Weights of a small masked image model: 8.8M parameters, encoder norm layernorm.
Rows from block 2 of the encoder of a small masked image model, named by matrix and row number. Rows with one number belong to one neuron. Each number is 500 + 50 x the weight over its row's rms, rounded and kept within 0 to 999. All counts start at 0. Numbers have three digits each.
After each neuron's rows are labels from the 100 images, of 14976, where the neuron reaches its highest value: "patch colour" is the nearest of a few named colours to the mean colour under the peak; "peak at" is the part of the image that holds the peak. Only what is clearly more common there than usual is listed. The data: regions of photos with short descriptions (Visual Genome).
# fc1: MLP up (encoder.blocks.2.mlp.fc1.weight, 1280x320), inputs 107-213
# fc2: MLP down (encoder.blocks.2.mlp.fc2.weight, 320x1280, transposed), outputs 107-213

fc1.235:530509457478470492426471490536576552523412515524468503483397528483518462497480528467541410556367497581510406539517583509518524590499535478504436428497455537501586556477538554564474459509482496566446467534467445479531436509514488518464505444431480581448489413587537521584436497564438517577521522520450582532502540563519465
fc2.235:497539527508493488489512513404539483527522443550553512496548508526477512450435552456502480572617408458511550552517523503485474580461588486471463426562565541557386477451528500504500440489472502508399557453495518547480493393438571497477463585458582461536491507445435523459574517533432569430573511481638491458604332492554470
patch colour: pink
peak at: top left

fc1.242:456501398452464541454477498512536418525564432547454468472502485573535531554575557460474473514493463480565497523541464515442636516476447535520488540463535501560520541578539491566539497537505543520502438490516537500441492492522411384394472584542481464502523582394452594518480535399449440554406407562506519466397457529524457
fc2.242:530499564529505530458474487416605446478435463466522542542524425473506467446382543495409547494490521513630427445493525513517447473474569510450551538558573484509595443507556507412497522417548600585517491532552499565546480475491514499568523476557504536514490483500514393455466454615590549478471509423512458441617551553605524
patch colour: grey
peak at: top left

fc1.91:512480535456452488489433580495578470452515439453526433505536566563466581468510473467498438553485517565504546455454442482460536446495467504540477452514460512430495542477516499487453519576527530542555485504538575529479463521569547409557397474512516610597500485328560531515495549555500553521447563558520531514565600522512578
fc2.91:460482421468519571540488448408499416468495511502471488500438389476425539472505524549567510580445514499511506485435560429546516553420562462441467575597448525514581539514437510506465550455470567505456475524512460601496492413495414635488538415498508458557499492567641455545540426495487513571511537484613490536472512520506517
patch colour: black
peak at: top right

fc1.274:483534461439502489548536492503571477467478459522448432510538475624582555481442563495513442441527509416602468491609410483497473444449575477540585474552609503554460444551602480491492509480546360450526414415559512428412495500473485479441476558476469544534536446543514588491391515523543522516501481555495532453423461488490485
fc2.274:490582602474444551589521547501589529440491488474544505560432541525503548464491565491484550543463407503464541427580510494474500528504614489458438569443525486545589494426542462485498515489547442540535406499523490492567483460475492502424401493430515562428453485566471612458484511497538422427568521574398462553538581514573517
patch colour: pink
peak at: top left

fc1.11:469552403492528467475490531552538477434574410402372541510494448453397561523560487495582539534536497463427462417515475447455489525510472503486453531473431429515497551531503396531466418504523489421511519470492465491434527510602566491525411501469585495454477361489523540471468573513563483464562513448503429411545456443589569
fc2.11:560545542533430494495563493454490475515449561577532462469495459553585431500395496471484487530494571415481565487506551435501636468460503536543555558460550509461497449459503532439546560495492513608473519498469507551527433592455414545513508508519343457605494575459484411456486469521496537523435565442504516605514619492369425
patch colour: brown
peak at: bottom left

fc1.547:419540482533516629457557516443467578541601486478509486473504495598492467479443444447556416460508503500500546500506464479532468505540490513521471424423564555437463510536626461469569555550511526440552454470458531458515483563537558348440538496484524484518530493477456547555434457540533367572437594452438462481558526482486524
fc2.547:494494471502372516486419509510462412549483557485535549520467496448433545494512513553440491555507508430455520523544548503448515438500567484437476450639441416470404591447449494491508503474518472512460496560549554551572532564456493496528560469412472462498494478553516489492430547448548527414562484459472466451537409557494475
patch colour: brown
peak at: bottom left

fc1.640:490440415452541516507526489471483490559539461498588457346617549509495466552431546536532459467503489512463471534483511553456541583515532526530466414398538596520492410495510423586468473513533580497376495492480596515457500524451544551492559462439471555459503521403512441483578539510512495491541504554458490446456518453463507
fc2.640:579519586577432495483519471452513486512468521471450513582492438485465471509502510471454506506591444496542490461572589433517422501494520417532450514539561473516587570500551541490573423500508464518619509526532524528564549501490440456545391490482549523507486498609510496514490534530464502540521459464465568566517512438527455
patch colour: brown
peak at: top right

fc1.534:490410444501504403406478499526587390458478477524486514520571523535489513478500530422421517493555441491518478558421536630485472455506456478540525432540417461523601480575498492494484509449457436480490461414457517585419455601547440517586454483573535453536535471460432439547440504520553528466523519514574539542512518538514483
fc2.534:560470511522405509444490516460501445586483554544504488562466513415458453607449459460490419476504450554507481539491519403488515451493553497488598607576569568477490458505469474600438539596522643506465442517510410558513488503500457469499459559435426544511441446501605408504446467495529503638506438487474506495516543507516465
patch colour: pink
peak at: bottom right

fc1.763:462460512515489470382534504501559483453592510410548548443523430594511480511568510476475528444554479525516564499574495522476461436568509538487457456466533558469369554572505464522504527553578499592496482452514618507494500613573450411566419486545520433430441450395465521496485565522507439508415421515439455470627491467431595
fc2.763:525475492448463531549493419391547463584506588528589532476402436431508498478514497597549471427455498470577488563569547396519459564500470531506478535570569477457500507372462438467455407581472492519408535460488496540577481526490461391443544554418554528454472500453449486510481486439508532479442490425493482523518449505494472
patch colour: brown
peak at: bottom centre

fc1.133:438489429530555472499554497549517503481505521510503598545545451504478548518523477478548577536451538552539491580474544551469492559416516470504505430450480500520541516495471427500566500497612452445478400453524486507510448507463567549491492570494478420519397434492514527533523590467490495587465498475564495443496482541575547
fc2.133:531618506512453559494547488495451575422489460426462528414415520542486456491476486476465492506386477458535471528597486453479428492433433551514538495616527529501492460427533618490505456440583502543483562441505468424546420461534606572426478479531480631397539480579492571534497430593471499450513452661520484597513510485484490
patch colour: grey; pink
peak at: bottom left

fc1.702:540460481472485437504525522590452398536550529535481583543432438521457516431497469521449496501477379515462498539581442513499512484512536615483607527465485473496487498485510497523574572554536559513429510518467520388464490549517457543519603505480487485437485413451525468522491478565458460500520531486519534415429582467428490
fc2.702:520515514465447552427549560505530501508451454426479508527566545552564468498464487477506540495587617460496539459534538450546508482535452452516344536492499546523517506540484560432439404458493467563506473544444486530468475500553505492538446509448596487494467582530500465464473509515530504494473515418509438521534466548614553
patch colour: black
peak at: top left

fc1.642:471488513492524501499457495591512506506489515414470542541383456532580513517511566477385503498499473453443433520550489531433519523516533469542446664493521462575474567565587494541373527415520580557469577481505431507452455430565432457516492531422480470450457473506490362490551532553502502500456485445578506447538476463575522
fc2.642:559498453458495476462508520481594558518530569439510425568486473471478484484482465583547498452597434415476582481500539418554521548455627508434556458628580550439534496486485514500506449518529493396549427507449473507519498574469546510521522532453583464514427468475457457511594430457499496492522438494551434521474511485466444
patch colour: grey
peak at: top right

fc1.703:548519493467452537483541442544448539448486552579563583483485493511499558492465469417505320482462536549496487516493487457574570476435430473413621517451452463494463463519473524426480498506485504469540443484517415538527525497447508480492597481552541415514522514503416557545442359530495536431520578496408573586441443547492612
fc2.703:514443456495484453573435510450499444503501484538469446566417416524475527492440499516534564416636537499431434445516559484461463520593627513600445515563555545486568533576438484542535561475534484607514515517474555565559510499476408401418487470438463516534418514480553384514573497539516448558529510488599561494538529437423443
patch colour: grey
peak at: middle left

fc1.488:461475402468483436433631449458506403457554537551490499528503516433521536493504543531459479457526504593480568544477583507388545563490448564455485482580490573485493516474451488577527455518424550484417473511489489449479565520376488553529569560487515492491544606491393554514497510463395482519489417595536510493513556544505540
fc2.488:538537539527478527505560590466450545571490520499525510575489456528521428512552523469516483528506495600505397583485437554548452433420564525489505511596509525474600496430534488456426561495571542524583449479557482531503503485497518465490442441583528574415563517506562453523366461518507437476493477517506545503432546480445468
patch colour: grey
peak at: middle left

fc1.526:517451491460586518562495483444460449522399507457450474495466505498525516511484502495543544489527470435534493493573482517398510512584595452497580432474508531505445489435524496474597501532466526512490414493473508432512609559568578546599514505428483524603444380454405513491567531564502512415488510507426555501583553490553543
fc2.526:460577504475448399413485493501527537494572418534506552406562544504504481533506472496531462421516472575498479484508500472607502400394464527502473470508482426464519482618550537545405499539569484508452567529512569521482423440451464509473512522573466529493522618414526496484482512462511585566578536556484538516466494468474427
patch colour: grey
peak at: bottom right; middle right

fc1.297:525501565435556483526517545587423463477514578549545528500543530530455505533520471456478535423450413491499480457526424611436484412458441455586506450424565538478418538520431597585589574464421546467482563517630533470499434426528495483442494495482511477620463598474548476582451480492485505543543505457480458562480459485516524
fc2.297:486512499505525600527392446462599422477497454470546438522571494516505487507514552392481548503589518389552461441499451445538527500468565466445454535527553518545494476414507464447388522479559436520507451546497423527457477426553538480545501537481496478465448405590563452477434536570540543486472510475533505512539448625637473
patch colour: black
peak at: top right

fc1.24:442458517478450457430419503560560478491526512452410462428450450490473524482571473553459401590532472526480454587592562504438501539549456489456559490559535486544502507502517343553497535497549532522433604607421413537478549492586506576543480573512519476524432466409504458521461506441511448433592591533513448464582527461535583
fc2.24:531479576470482538472481474475542504510467623502512505531458545498468484510524476484543562469596470476639438475512458506484506466550597450464483436527534528484538510479478538570491513440585562423500441504551479472434583528542535463466499470401573415531466453443498492547535461499484509505507519484512394510516476461503448
patch colour: brown
peak at: bottom left

fc1.7:568542476430469511542564440474542524472582481503450468574527468544498556524445531434462538417477467531556529520598437492485471422359520488536471481618546524515558493531571525479541566440525463518460396466564494573509450544474482477451508526510413544532596542418410540505419454538429531560461513507549524451468505562569458
fc2.7:520526577608434504517388533424552464405413514542556462484485526491539533470475578457513515495531461512536473492542584477502497452444548473450541609542534530486583529544517507511492540457516444513577440462511465584548518440495476489474455405541491587470499462644576502468407398450609463584574514520359514592552624564520515
patch colour: cyan
peak at: top left

fc1.736:524548425504400451555534553569558408456572450409549483538491447476506513535614586483526528506559457445386544430508417498433526483468499514535455453530505469559480505570485469493510483550523479421559538511469425466440574530556578446499452535556583447536405434457489499496502516513521496494492439478514423470494549404535564
fc2.736:512473549453533438396539447393494511474525574536535482544443478498447442377471452477493478585470565493586419502487617382500582482476519533437465586508527483456538531495510484438456467459492585528435508560408553594541480444489483593466519574469396598503503507515580426514428499453461555455453574517489512543546587494562462
patch colour: black
peak at: top right

fc1.400:532500425438516467604498489551408521558545460483496497434442469425539526490491578522459488413418497559442434439563552496503575482390453494495559545483523473469506518614531571546512519483495473553511530545588514451387485467603440512481638570506489444469492606569428516413500475473472526481506513528469529500552398550546515
fc2.400:529531552507579459491432508402586489472506481533508576658510510438423490504499575482514512583547500471485522454496491486405526597523592453542507419626584517580470521411457444473533534461479495454509452454463368599514474548492610465499434517384532551522475476453547515569491515532461533525564474494569484549562517525511462
patch colour: black
peak at: bottom centre

fc1.193:488491528556631501447570481515496512463539504559470523405500406560446497443465439471435426531491492466474478476544481545495424473454482561485451545513517480560535468598561494567460445469572471562416475512494478490542538554433488472537465519554435555434482596484372504617555483513480373495484511480400516367510564487554501
fc2.193:503541464525427481522392449527475403521493589596496511591437575435390514466468529441517502497499607526485518540452415487421467508544501422342508534484555535484470574487456542500533563458526427446563494587514534516443620576450492472420531430454583508466451493487530422412435581515607498528546531518452536484510493495457492
patch colour: pink
peak at: bottom right

fc1.472:562536522411497641545533535510496435470557568527474464528461539534487484483442507426481534454443449496522438428555440527572510433644477503487451453501473522469440506483521497599395454524484410549531508557575566557486439463511505456552521513467424497413445595540473443512452476505421380501549470465546516575466552517527454
fc2.472:401443479544479313494586519596525538541472473447515644523510539468578518568503482504603426536488435504525490513471508498515506567390474564409538499488406482554577504490586481543513587516541488550437533496544424530494564524488480547465480486492532523534546433491461434476465505505554594583506448525531505532561436462491429
patch colour: grey
peak at: top right; top centre

fc1.766:522568369471535457542500598518620408458543454420532573533529482488488554553519499544574547564552481386428533436554449449543495468504566530520482446502451454529472531526523451448489440525517493523590479507438453529477572521559546470554471543503587495472459372437493454517487511471513529428455433490512478414607529413547484
fc2.766:510506567484470443450532444409434513517548554545514447468504438505494451420475497442491400497416552527514453436453529396481531442431461537453505572484555515459516475577541508496465444474484466531396542529476542545510431478486499509478527591500369564528458555486542516492436454442520576506539579506524484537471608510507466
patch colour: brown
peak at: bottom right

fc1.499:549529468467459431460544468435506535528478493444474502489480585481484468476414443434427398451435497485537440449591547457572477522491538544565589530562527458560430572506497498535525517443580398431451514440453627449504441416527465550547466519477469626411509561441529530484517468477493460443463493529547568476525393521599475
fc2.499:488446466620531506517509569525549412463469506583551535515540511501465459591490561519501444591492443510517502537491529620530506578524569511629439449439495458424543579501488553534489408445487472572524419567524525533502503544521495474447474502455441590562490485604393522476547520570639506522504469493493467508515521579476544
patch colour: black
peak at: top left; top right

fc1.599:467494525582537480406522496609492531460608485503440518494501508489452541509577487458512578531547537471525516591550498601496496503535439571472496491396505452502579535636469482408566500452644565593459467450492496453678457581514488497520461526509566508503529451428440502557499538532411485380495461530515494439537472368517483
fc2.599:474441480485432502492557422419506481599550589528563477531589474476524493538432455498452463513451509514494462452462476490519545543479496429481616523480517565438439514403492483398547455612494492525463574486456517361399363584583566508479517491459396418454519510408536479526587564503481517497446498487516451473513499488598530
patch colour: pink
peak at: middle left

fc1.78:470485540424508538533601492489541513445627567390465487497380544639474404552461521444420549472516494443508479458592475469494525427495439485453417512423525469419488553460531561506573525492439462469473567458551510550505486386494438407501448563471469490479537470546520442488443551601484474558423490425511536538496543476576451
fc2.78:531464540503528372467502521594488474537543472514442593527555470514518508638515430494538479526518348452573466514467517401419551515427452549374508436506472555538526469568457430487438549534505561568510570551525458456468518587419470551410557512511513477566505451459485510504568459567490491503598533500573526574529444570495471
patch colour: blue
peak at: top right

fc1.696:485448494407470514465456520537546411465477478380455506471510481561526510471557553375542473546561512551493570578557502588484560579544459524546550564451446498515575450525358484421554487497426535486460604537468450557473534497495455494488453422536524436504478468488485473446529514453505443442540493414536445595485461481499601
fc2.696:526499480560489495459423501465482450525582591651497490464452491489422494499485462544547494525514476498561431512476561409463552482512485526547554480504468514530538514507603480577542445491512480532447587560527506633547477496438485530413479479496409532478468458510492421594487467585512446492480457506463552478594505459501470
patch colour: grey
peak at: middle right

fc1.164:481478420498464476517453471551546418408502545527508505486515426467449419421589516411472569514538437499454534483496499497510511499422516533487441466483486524465522475498557496578491444513500471487530363478510413596499611517390515494479492526434495448557581472440468515470482498497493518611495543518554517502468517511560424
fc2.164:472463594465558524525440526425479484476579541480498575530358552442562501495435483602512453546522462560583527509540610377481515520548558472489408501549495518439467533458472518500477499489418455530430505495514605471445497510482418436448546617443566572493515484472477530469504496485454550521437450475359567592554507513467504
patch colour: black
peak at: bottom right

fc1.83:472532601413492499459514444377474529552459516540415476435502507453513486590518531482463414455497571545420474438448577437542468562494530477449434494504446453482573481480565482508532450399433532489593506491532536492489486531503518443546471549399524479512495507604573435503451438425522496538532519541391474472462521531572494
fc2.83:485485436537548532526525564614508493530469480461604504526565492587480557484457542523531566500524435527591487541465475573445451463497483460532556524483545525536451520500463567496524499557589486467382503467517483527480482416459496546483538449546473577518526482372452577474539558577478529456531493467570581524485472448415536
patch colour: pink
peak at: top right

fc1.375:507483476369435532554537578488472528442571538426488394524527479457446476518455468506439510455608515465508478497576470490551545456557503512581554480452514394413408464454510520581481566458509522409540636497488521435466543401444497355632502509459514520429473616537450477472391465534523505516440476401500523543519444438560512
fc2.375:455484443599570432492462480532468499437435444458510529561530458519570466571504521548453507535436515525505530562586481511583577448416511500522513526475437502572508536512427410476540404516670573499525485656434597516531499557501455553448540522539532474379526486495423450538568501557535479504450514528516542530533448538461520
patch colour: pink
peak at: bottom centre; bottom left

fc1.279:439482396482503445500499588523552419493568496524537536470436426510502515512530557492524489533485546511522494562544508442485554443547420509490414463537504512497494457510551385509518436503529508503429583591507473481525512509395457496437438488469568506462592452563513523501501584564563465574518451497456509474413465482464521
fc2.279:536501552535439490463510509480461487483417516473505503560541489528505534516431506463411500399503446400520521471531608392501446573500534430467567602487490504474513487471507577455527506487473459511473531450533563510530473577549489523511429432376453503476492491469496481469430542464457479497555507558424419503577596513538497
patch colour: brown
peak at: bottom right

fc1.582:546530415530429511548470494476497424503467542535484448436486533475560492548558494456541514457455487570512538458517485491497494476327467477521428397454492559466556357501475536432486583529478553493478389514508447523416529560425526523438557452515531457484541472412522540507491347474502405541510488538499535460463491564524459
fc2.582:458501532525531436508503461486513471499501484553476528500446494423390534568495517453437497517532519520478365472548484443485465460546457502546543528590520500496467654517526499535473606507500489491635450499472516548515495465556513486482378525575413435559420476627455432504476473614618430529464472402549478548549572512524518
patch colour: grey
peak at: middle right

fc1.727:536529401464469531485530509451619461394501555463573463463535464540439458502658602372416587511493504580426435512489499566488600461425465595447537455517416455510501498526505556509488437585564521465501347485435488506431582514500458524487517516493558481589526426500463542583453486512501481602503482535567553510488547506524480
fc2.727:469436439521456482498475517484457444574495498478546591649483488509448417504447494573472471457453480503581535500531544478577480416431522523517410413584566563472509522432469466609527511514493471439487433511462460570499521451498551532519520502498589509488529434475466406488546479559554496531523414574398491563500528611529435
patch colour: cyan
peak at: top centre

fc1.718:514500471486510568508487486542558520459478482507399485521545491592470514572360508552541472429463485417513511470562419470451480430471486476547564470501545424576447485608498460407543518476618492498492520414518554471521398533603476561417536523517450495469486394494559535557425561552467498408501560467516549483470497452497473
fc2.718:511520618471442530570430572487480461558619517444556519467451549457540488506519444514518438509482463614448524439556512505468408555523587475455512567467529493523478533504590487427498465569486482506495466593488504398497497506517504438468516480439616474389492457502473548428386558523478475494448473586433461473488600537435514
patch colour: pink
peak at: top right

fc1.73:549386488482477494514461440572497593427522524479533543584512553535628472528537507513429462506453573457530508540508471525465621502528565494506515545544488424547471562409473419478537495431433439482491595458445511500487536518455406495511427562436598483480580506456492430451492501526507431505470477439532553487496458466476433
fc2.73:423486585532514488545484534506524477415509518535510483443466489463394477463498508509510489503539476490557461516547481600412500576490550554505534495525588563399418511520479488505470455402494451447472499489525501543463482423459555498488507519471506488545481434528474550472478449475510459517469612541505514492468475411510497
patch colour: pink
peak at: bottom left; middle left

fc1.347:551493435449469438466571437507574545450471493486495459498489394564504472533481463552486419595489568462567421488497566499485477496477551603480494578472354543469501477467441503570546441546456543501443476531470402509497472582626569518425538570475600489485523516467526490495574478459508459477551492533523593552551558487496456
fc2.347:486510512552571437589454484469488537464581503512494513406478567505430498445629563475560523603530516527458494446491475523505478420356461529553501525480579502551434522604493523541523523426531511459525529403450505460479588466481386420554495439551453450530556586450504514506499580554518476478472424484416479471434507462493495
patch colour: blue
peak at: top centre; bottom centre

fc1.317:447461499440490506527425509537553552549471489498514432452455531495530450521467557510334499558508527527519468548459557531543477549519509572472458556548495469510502455504409510521491494439444497456430516501501552471458556434559495461477524489507482550485512503617506461425506530549535483501623555464525465477404509513451490
fc2.317:512407480617442508527528495527423497486447420491468625513441562485462517555523540475512490413567475393488563386554477491467484452529499451517497468525574516401510541533498467538555542558615414497611503465584522545491573544447565525507446453541532441539448416443422556555566605497477459478442485535484574487558420509507499
patch colour: grey
peak at: top right

fc1.552:509517462605522479456391478532475537471550538474408518518541555503480590449505498563431463456501501452481537477544595505431536559601390516457553540499571508577564527451571432504375515533532488466453494462519446440460497551508487574478511487480566472504575452436595558451535487508480527517480496490532513407562504536459510
fc2.552:501563609439476552607425573513478479502486483467531487606450531546495489529467489502539485481527500573461489514576509569460552581439604503570437414517498477533496518479406496528520496499514526471576530544503524429441527436551431492569498525475519472549403542483426459552436532505428503504608517432496413495526473477530443
patch colour: pink
peak at: middle left

fc1.572:603506543561509371506559573520464534460467482457423583591448479515498575524472564470505530491533484490506550498466542520470534598576481518490483599576547469520566575473519445449463489447427477457507435455554464564523494541545594606613449459419527446432458480461456517521521488530490542512513475442472506515578525451469458
fc2.572:459597586472512566558451526428478460504521536503562477432521551563424497473519416426542492423509496456498506505555456550536509445434483430490468405518579510596501530483523564497529508466526505524507516526452497452419509510485414503529528467490486498550496481590513440543430543544453465516447574546524478514569430415508437
patch colour: pink
peak at: top left; middle left

fc1.294:478515557549516511445484446523490570580522570414514562584492545552493452530430452493439504367480461453510391474479570422458504496488534489505534496442501576436500467489515514552524531571446523477443554514509512499498422464539592535519502556530420498541460546418507528524581546498540453443454493451520464416414470456506441
fc2.294:553477522490472531525572608499508511455456480501513512494486389454460576545475475524526549626567584505537501549448481451460512526499481560465472536565463506511559525431448526515515433401511480492577465417487524489541501525573459471555401474475586471452475496608511477428564445538480543520514541456527514574534572611551577
patch colour: black
peak at: top right

fc1.673:422485579438471529551492536514570563443500514507556496496457527468519481527494437492482399531504552488442443501535518546500405533423444460559521499436459461482454506457437570520501464470483542491449497602462514514535616414536444479505530529425504493556559483465455487476472542559493411550445476432510549463425474432516514
fc2.673:524563461620515462469475522451536420432536515583428452538485444496387525524513507475521693536488427474532446493504513400525534527518496439422424545570560570543560459534510448477485529493477503532505501476522468523564424487557487583413500426457575467473377489496559442498593517516423477476523444527484500520539448525486431
patch colour: black
peak at: top left

fc1.332:573503526530457560527541501592440485501573465528473481583451526487452566462507513503468492499434465649531452494522563558493507467412447496582474348581505575510530429582463569421466578555535522531436392433553412457527541535548592526566431535512515483461440494469415529575499477513487473601493449506488494492452536505535488
fc2.332:505473543536446553503419465477494509490444519497487532488474443576487484434451467469455571458545505327529446535536482444552505580481446467542549554593507550480506547438452523543599460472463518507566497525461570503433488459451580450492474397482498533461517392494561505568451456517450558541596471518496631634597490557499512
patch colour: pink
peak at: top left

fc1.576:489464526483470467528481526528610458547535486474499525477530489576486541515454533473479508507399543462540490496524535534460610514567434601412496448507460497555533551480435486424531475497477539545484486569507460459473534535441413466444461471548421536455467538506540551574490443434526510566486502500464460568507476489568401
fc2.576:520524440418468487538506556476518475540529557426512570598510562449497452575468463480576458398576498456517590539477553509494478522546571463564423540491531495455518519513517579565541470524494494435496637575578508493464456508459474522550513435476433531565529498432508386412546530601527478474546525512550553454583527613444453
patch colour: blue
peak at: top right

fc1.483:468449366446518478403452497553496563492438528390508517524489448524480451549473494402494397482491617449479471517461527526497449434501542503564472549513599445501577574481507528431468479534418581524447488574522554475490504465545466463536596408494521431404414396549429395542565602544520492472470523496475490475469570425493433
fc2.483:454546658446483516494527481459533523582579479474457514479459504441471473459472494531532590501572343503531503497502583479525455548577561424479440451490512545512491510453499488402532464484493546448463432523517426533559554564510550571533598458520513476540444596455465440527556459597523538582504456518539456475477464522553450
patch colour: cyan
peak at: centre; bottom centre

fc1.615:423534541466524486483469502467405528518539501490479494448463483598494374434479544564459483576453605564530579519499508473550513542581447590538473481484498530465503532435562493524469459518516498545480479573450541530558563528450494524490526565401497426398551529450510424448543452461488480501399480513559500452508485438384447
fc2.615:476551521474463566518516457473581466476462514455444553532468450513496562525439490502558504500601528396459503410511472434471542456444599510443513569541524525404520509409465572522495476493446403467552488455587447465446429530563554499563476412461542534536424351522523499575489546517441474483508495547480487465464570601566569
patch colour: brown
peak at: bottom right

fc1.482:502546536492508512504544471452544477562545500515506537440430509441418458549489546624548583520466457564473465550516522454422517525469506525385475509485542502497473560568562527459602480526527564539510473498378523537509506578558562524551459462579477411538498541408527602549496507482551501484412526468523489410552470442512526
fc2.482:500546603541380514443504495491578508526520515458563447467491430591537476456465439525408411506438496495526512387416468470587547512500570562552563485557478477506539543534451557489467571504410526409421489504455499520451400420507525549520497524457492470456450397513501427425514489530449576490468473563526562524474568534546512
patch colour: black
peak at: bottom right