A small masked image model, trained from scratch: encoder norm layernorm, 12.5 epochs.
Rows from block 3 of the encoder of a small masked image model, named by matrix and row number. Rows with one number belong to one neuron. Each number is 500 + 25 x the weight over its row's rms, rounded and kept within 0 to 999. All counts start at 0. Numbers have three digits each. After the name is the row's rms in percent of the matrix's.
After each neuron's rows are labels from the 100 images, of 14976, where the neuron reaches its highest value: "colour at peak" is the nearest of a few named colours to the mean colour under the peak. Only what is clearly more common there than usual is listed. The data: regions of photos with short descriptions (Visual Genome).
# fc1: MLP up (encoder.blocks.3.mlp.fc1.weight, 1280x320), inputs 0-79
# fc2: MLP down (encoder.blocks.3.mlp.fc2.weight, 320x1280, transposed), outputs 0-79

fc1.733 100:514489480499505492489524522499497515487535505502500516468481528497494517516465491560492457473478484498550546484511539489473470496502497509525528493491454527482522515509523481542435525514499480474506428457466523483509511522500508544477519465
fc2.733 109:511511506507480528520474468526505495517452504536546526530527457487498507510510504459513537510527487527463486534503476534521518477498503467479477513527505485536456468480469502501545467515494529509516543523517456507482524483499497474510482526
colour at peak: black

fc1.307 100:512538472489478483461499456472541497490515500490523550503537492512492521515519502531478478509512538502456472509479534473509466522534468512509536529559486478553535530514538493551518522530446497459472490470539460497502510562508470516493526548
fc2.307 096:488522528514507456469547528482530491522501479468482516495472541483482472487494503516524488455542497497516525494523555526461447488490520477502495508511453529478498455507495469505507478524505526473529477531491557513511523466470507471485510514
colour at peak: pink

fc1.204 114:503534527479494522493511538446514529483532527499488548516487531504478483524512485482541499494478498492511484517516483463481464474462452511480528484504478488503470492466508473438463506486495522554488505490525516471474500582490478486478445533
fc2.204 115:450494444496519472481515500526533501492487454507536495551471529496490452465498506503526452496580483504500533515498473502503508503566545505550500518493498517513537547459474536514514505507532523509516517483486455518546482493514495492486512487
colour at peak: brown

fc1.225 109:495497478526450536501542477483463482533479530482495501504481526429490524496526498524499518506481492503493497494517512467484494490576458470476503508535479508485511492514504471493464485498458472477515477510462529506542517497471542506487510508
fc2.225 081:496495479482554475493490505516514551495478496499520542532463433486463458524505501485546504518475522476525498529533486482498501527477550488504478517465514499518506502519511482519490486495523514482502484498534483524472508492499452521532519528
colour at peak: black

fc1.653 095:507512521494476487501525528487472500502506568480517533466465511488461466516499457504499513512491502526504470532476459439522495480487506484449516509510442488480500479522491494514455488548472477513537482455478531437486498480490506485514517488
fc2.653 089:471490452478475495502506479463510569489467448482545496522535488534506495519502531463487479504523477501487539499530516508479510570499521466534433525496493517500474508494497497499503493516542539534517496529494489516497500511512498494521462479
colour at peak: black

fc1.367 101:504511538514527507480527465541480504493529471509482487501528521513495509470478484504511470460478456480496494478540531486541510502502482480549473539513489487552427504466452514521489488496502491490461515502470551508515500511555487472517520472
fc2.367 101:465470486474494508508483515475481482509471522513543519460510461491470492491546491521509496487517507477483547547522527504501499475448499514482460489479486526500558533542504482506509471498510498493491536490495485506450476524496505536504525481
colour at peak: pink

fc1.345 092:497514512497442482488503510496518482445509507476482561521554501518510511518482518512520472486533523476482507540533489468506491485516519494476519513484481501509554545544485459518513505489524513500547498535515485503483442471513467529522495479
fc2.345 084:451472518540456491473526541552458502493509453503488535528483499499456465495489526513528542503524532514517458510501502554431473490462506527446499493492483510495525457498490484494543446485503503472534483499494506529496485456533515485488539456
colour at peak: black

fc1.201 103:497497502526514456542526489517527533519494493499464464485521505515510503495492456508477509492495474509493513462505514505483534499516508503542468531484519506527512521487509505478549491486480495482493541503443511522504513521518522472488471502
fc2.201 103:489487516505496556507491483489479519504515455505515505530462478480505454498514576505533501511482537494514496523511487522507491516452513484495454486517502492480479525524474505501495483538530502485493482469552507476469482472524471509491516542
colour at peak: pink

fc1.453 097:475525469517536551560530524462513490504500515484498482484457488489492524468489532454535472514474499486519463503447467471463511461524508524461461518505492514489505514477527478488528513493491503484507545508522497487497485456534477481460535495
fc2.453 083:514477513513457452473482482532519496510490477532496505523518517522510499538479496540503511481507536513499500552503542509535486516482531450487504502483475451474531480521464523516468496526503499534495476515466452515537471526498499529554507489
colour at peak: black

fc1.125 113:486470529462458490461500525519493476479512501541472486469507510503467496511504505470466512527502495503496570462497470494527505509472473476515517486549461534499491493470485484531526529463477476538490498484447525479493540464492504543514480485
fc2.125 104:466517461536509479520478482504501523525468476492525505541469493509515480473498482497528490486516514511494479562499526503483516507512524515515479519471533480505528505548491498433513483496543520487498501504550467472504479512492488467492494506
colour at peak: black

fc1.216 106:454489502476508481514519475488494512526482537498476519498476507548514483517492469501511479512510511522462519485494446517510456485485487488442577525500485480481507463517494487485438500528486462478523516486506531500481488486460521490489492490
fc2.216 112:474509467495475501510475485501494488493474436530511511466512537504504497469516531468497479507482518548471495541488508498506484511483527487529459530484508503505541483520502515511497523502462542544506517506502506518497516507521479527517499541
colour at peak: brown

fc1.617 095:470542439516484521510496514483453527534465485452503480489493531517524479465522529471508510534498499507537485496514506488472510492506526513513447495473500460512477537490536480513531467529467503454507503521499557517462497532505527513481475479
fc2.617 093:487456511505536476486518493523527474500516491530506497508508489442459522531461472535495492496489513504483527488481476501475487542515510483498542504531488542484502465515496503518486491479513487539484486519500486495540512456504473509493533530
colour at peak: black

fc1.311 092:486476507466511540487533529502513498506507502475489442503455524468470501501505511544485511501498502520518453495477485487428450492462514507480489500500508522503492515525488495445472506513531487505477465484487520522516491479527473547554454415
fc2.311 089:549511474572506483463505505515503503496512461515478524520480468504498491522487516480536495488448488494489525520526493543501482502527478494470484492468456494534506496520491499522498465552505484518489458523507503512478497483531517480473478583
colour at peak: grey

fc1.432 104:494486508499504497472496486527482521497479499541471482524476513476490504513498527510514506461536496512513519427496490532491528521470473511517539512492511518482486472496511512483510474472534515476490508518541527485461504525513472494523493513
fc2.432 126:516516517511482494506538457454466472487501526467496520475548481528518541489526496467507508481510535451479480497509559535547518457510444478499482486498482478496473464521522487526491544488541538491475507513518495514475491459473533514491514483
colour at peak: grey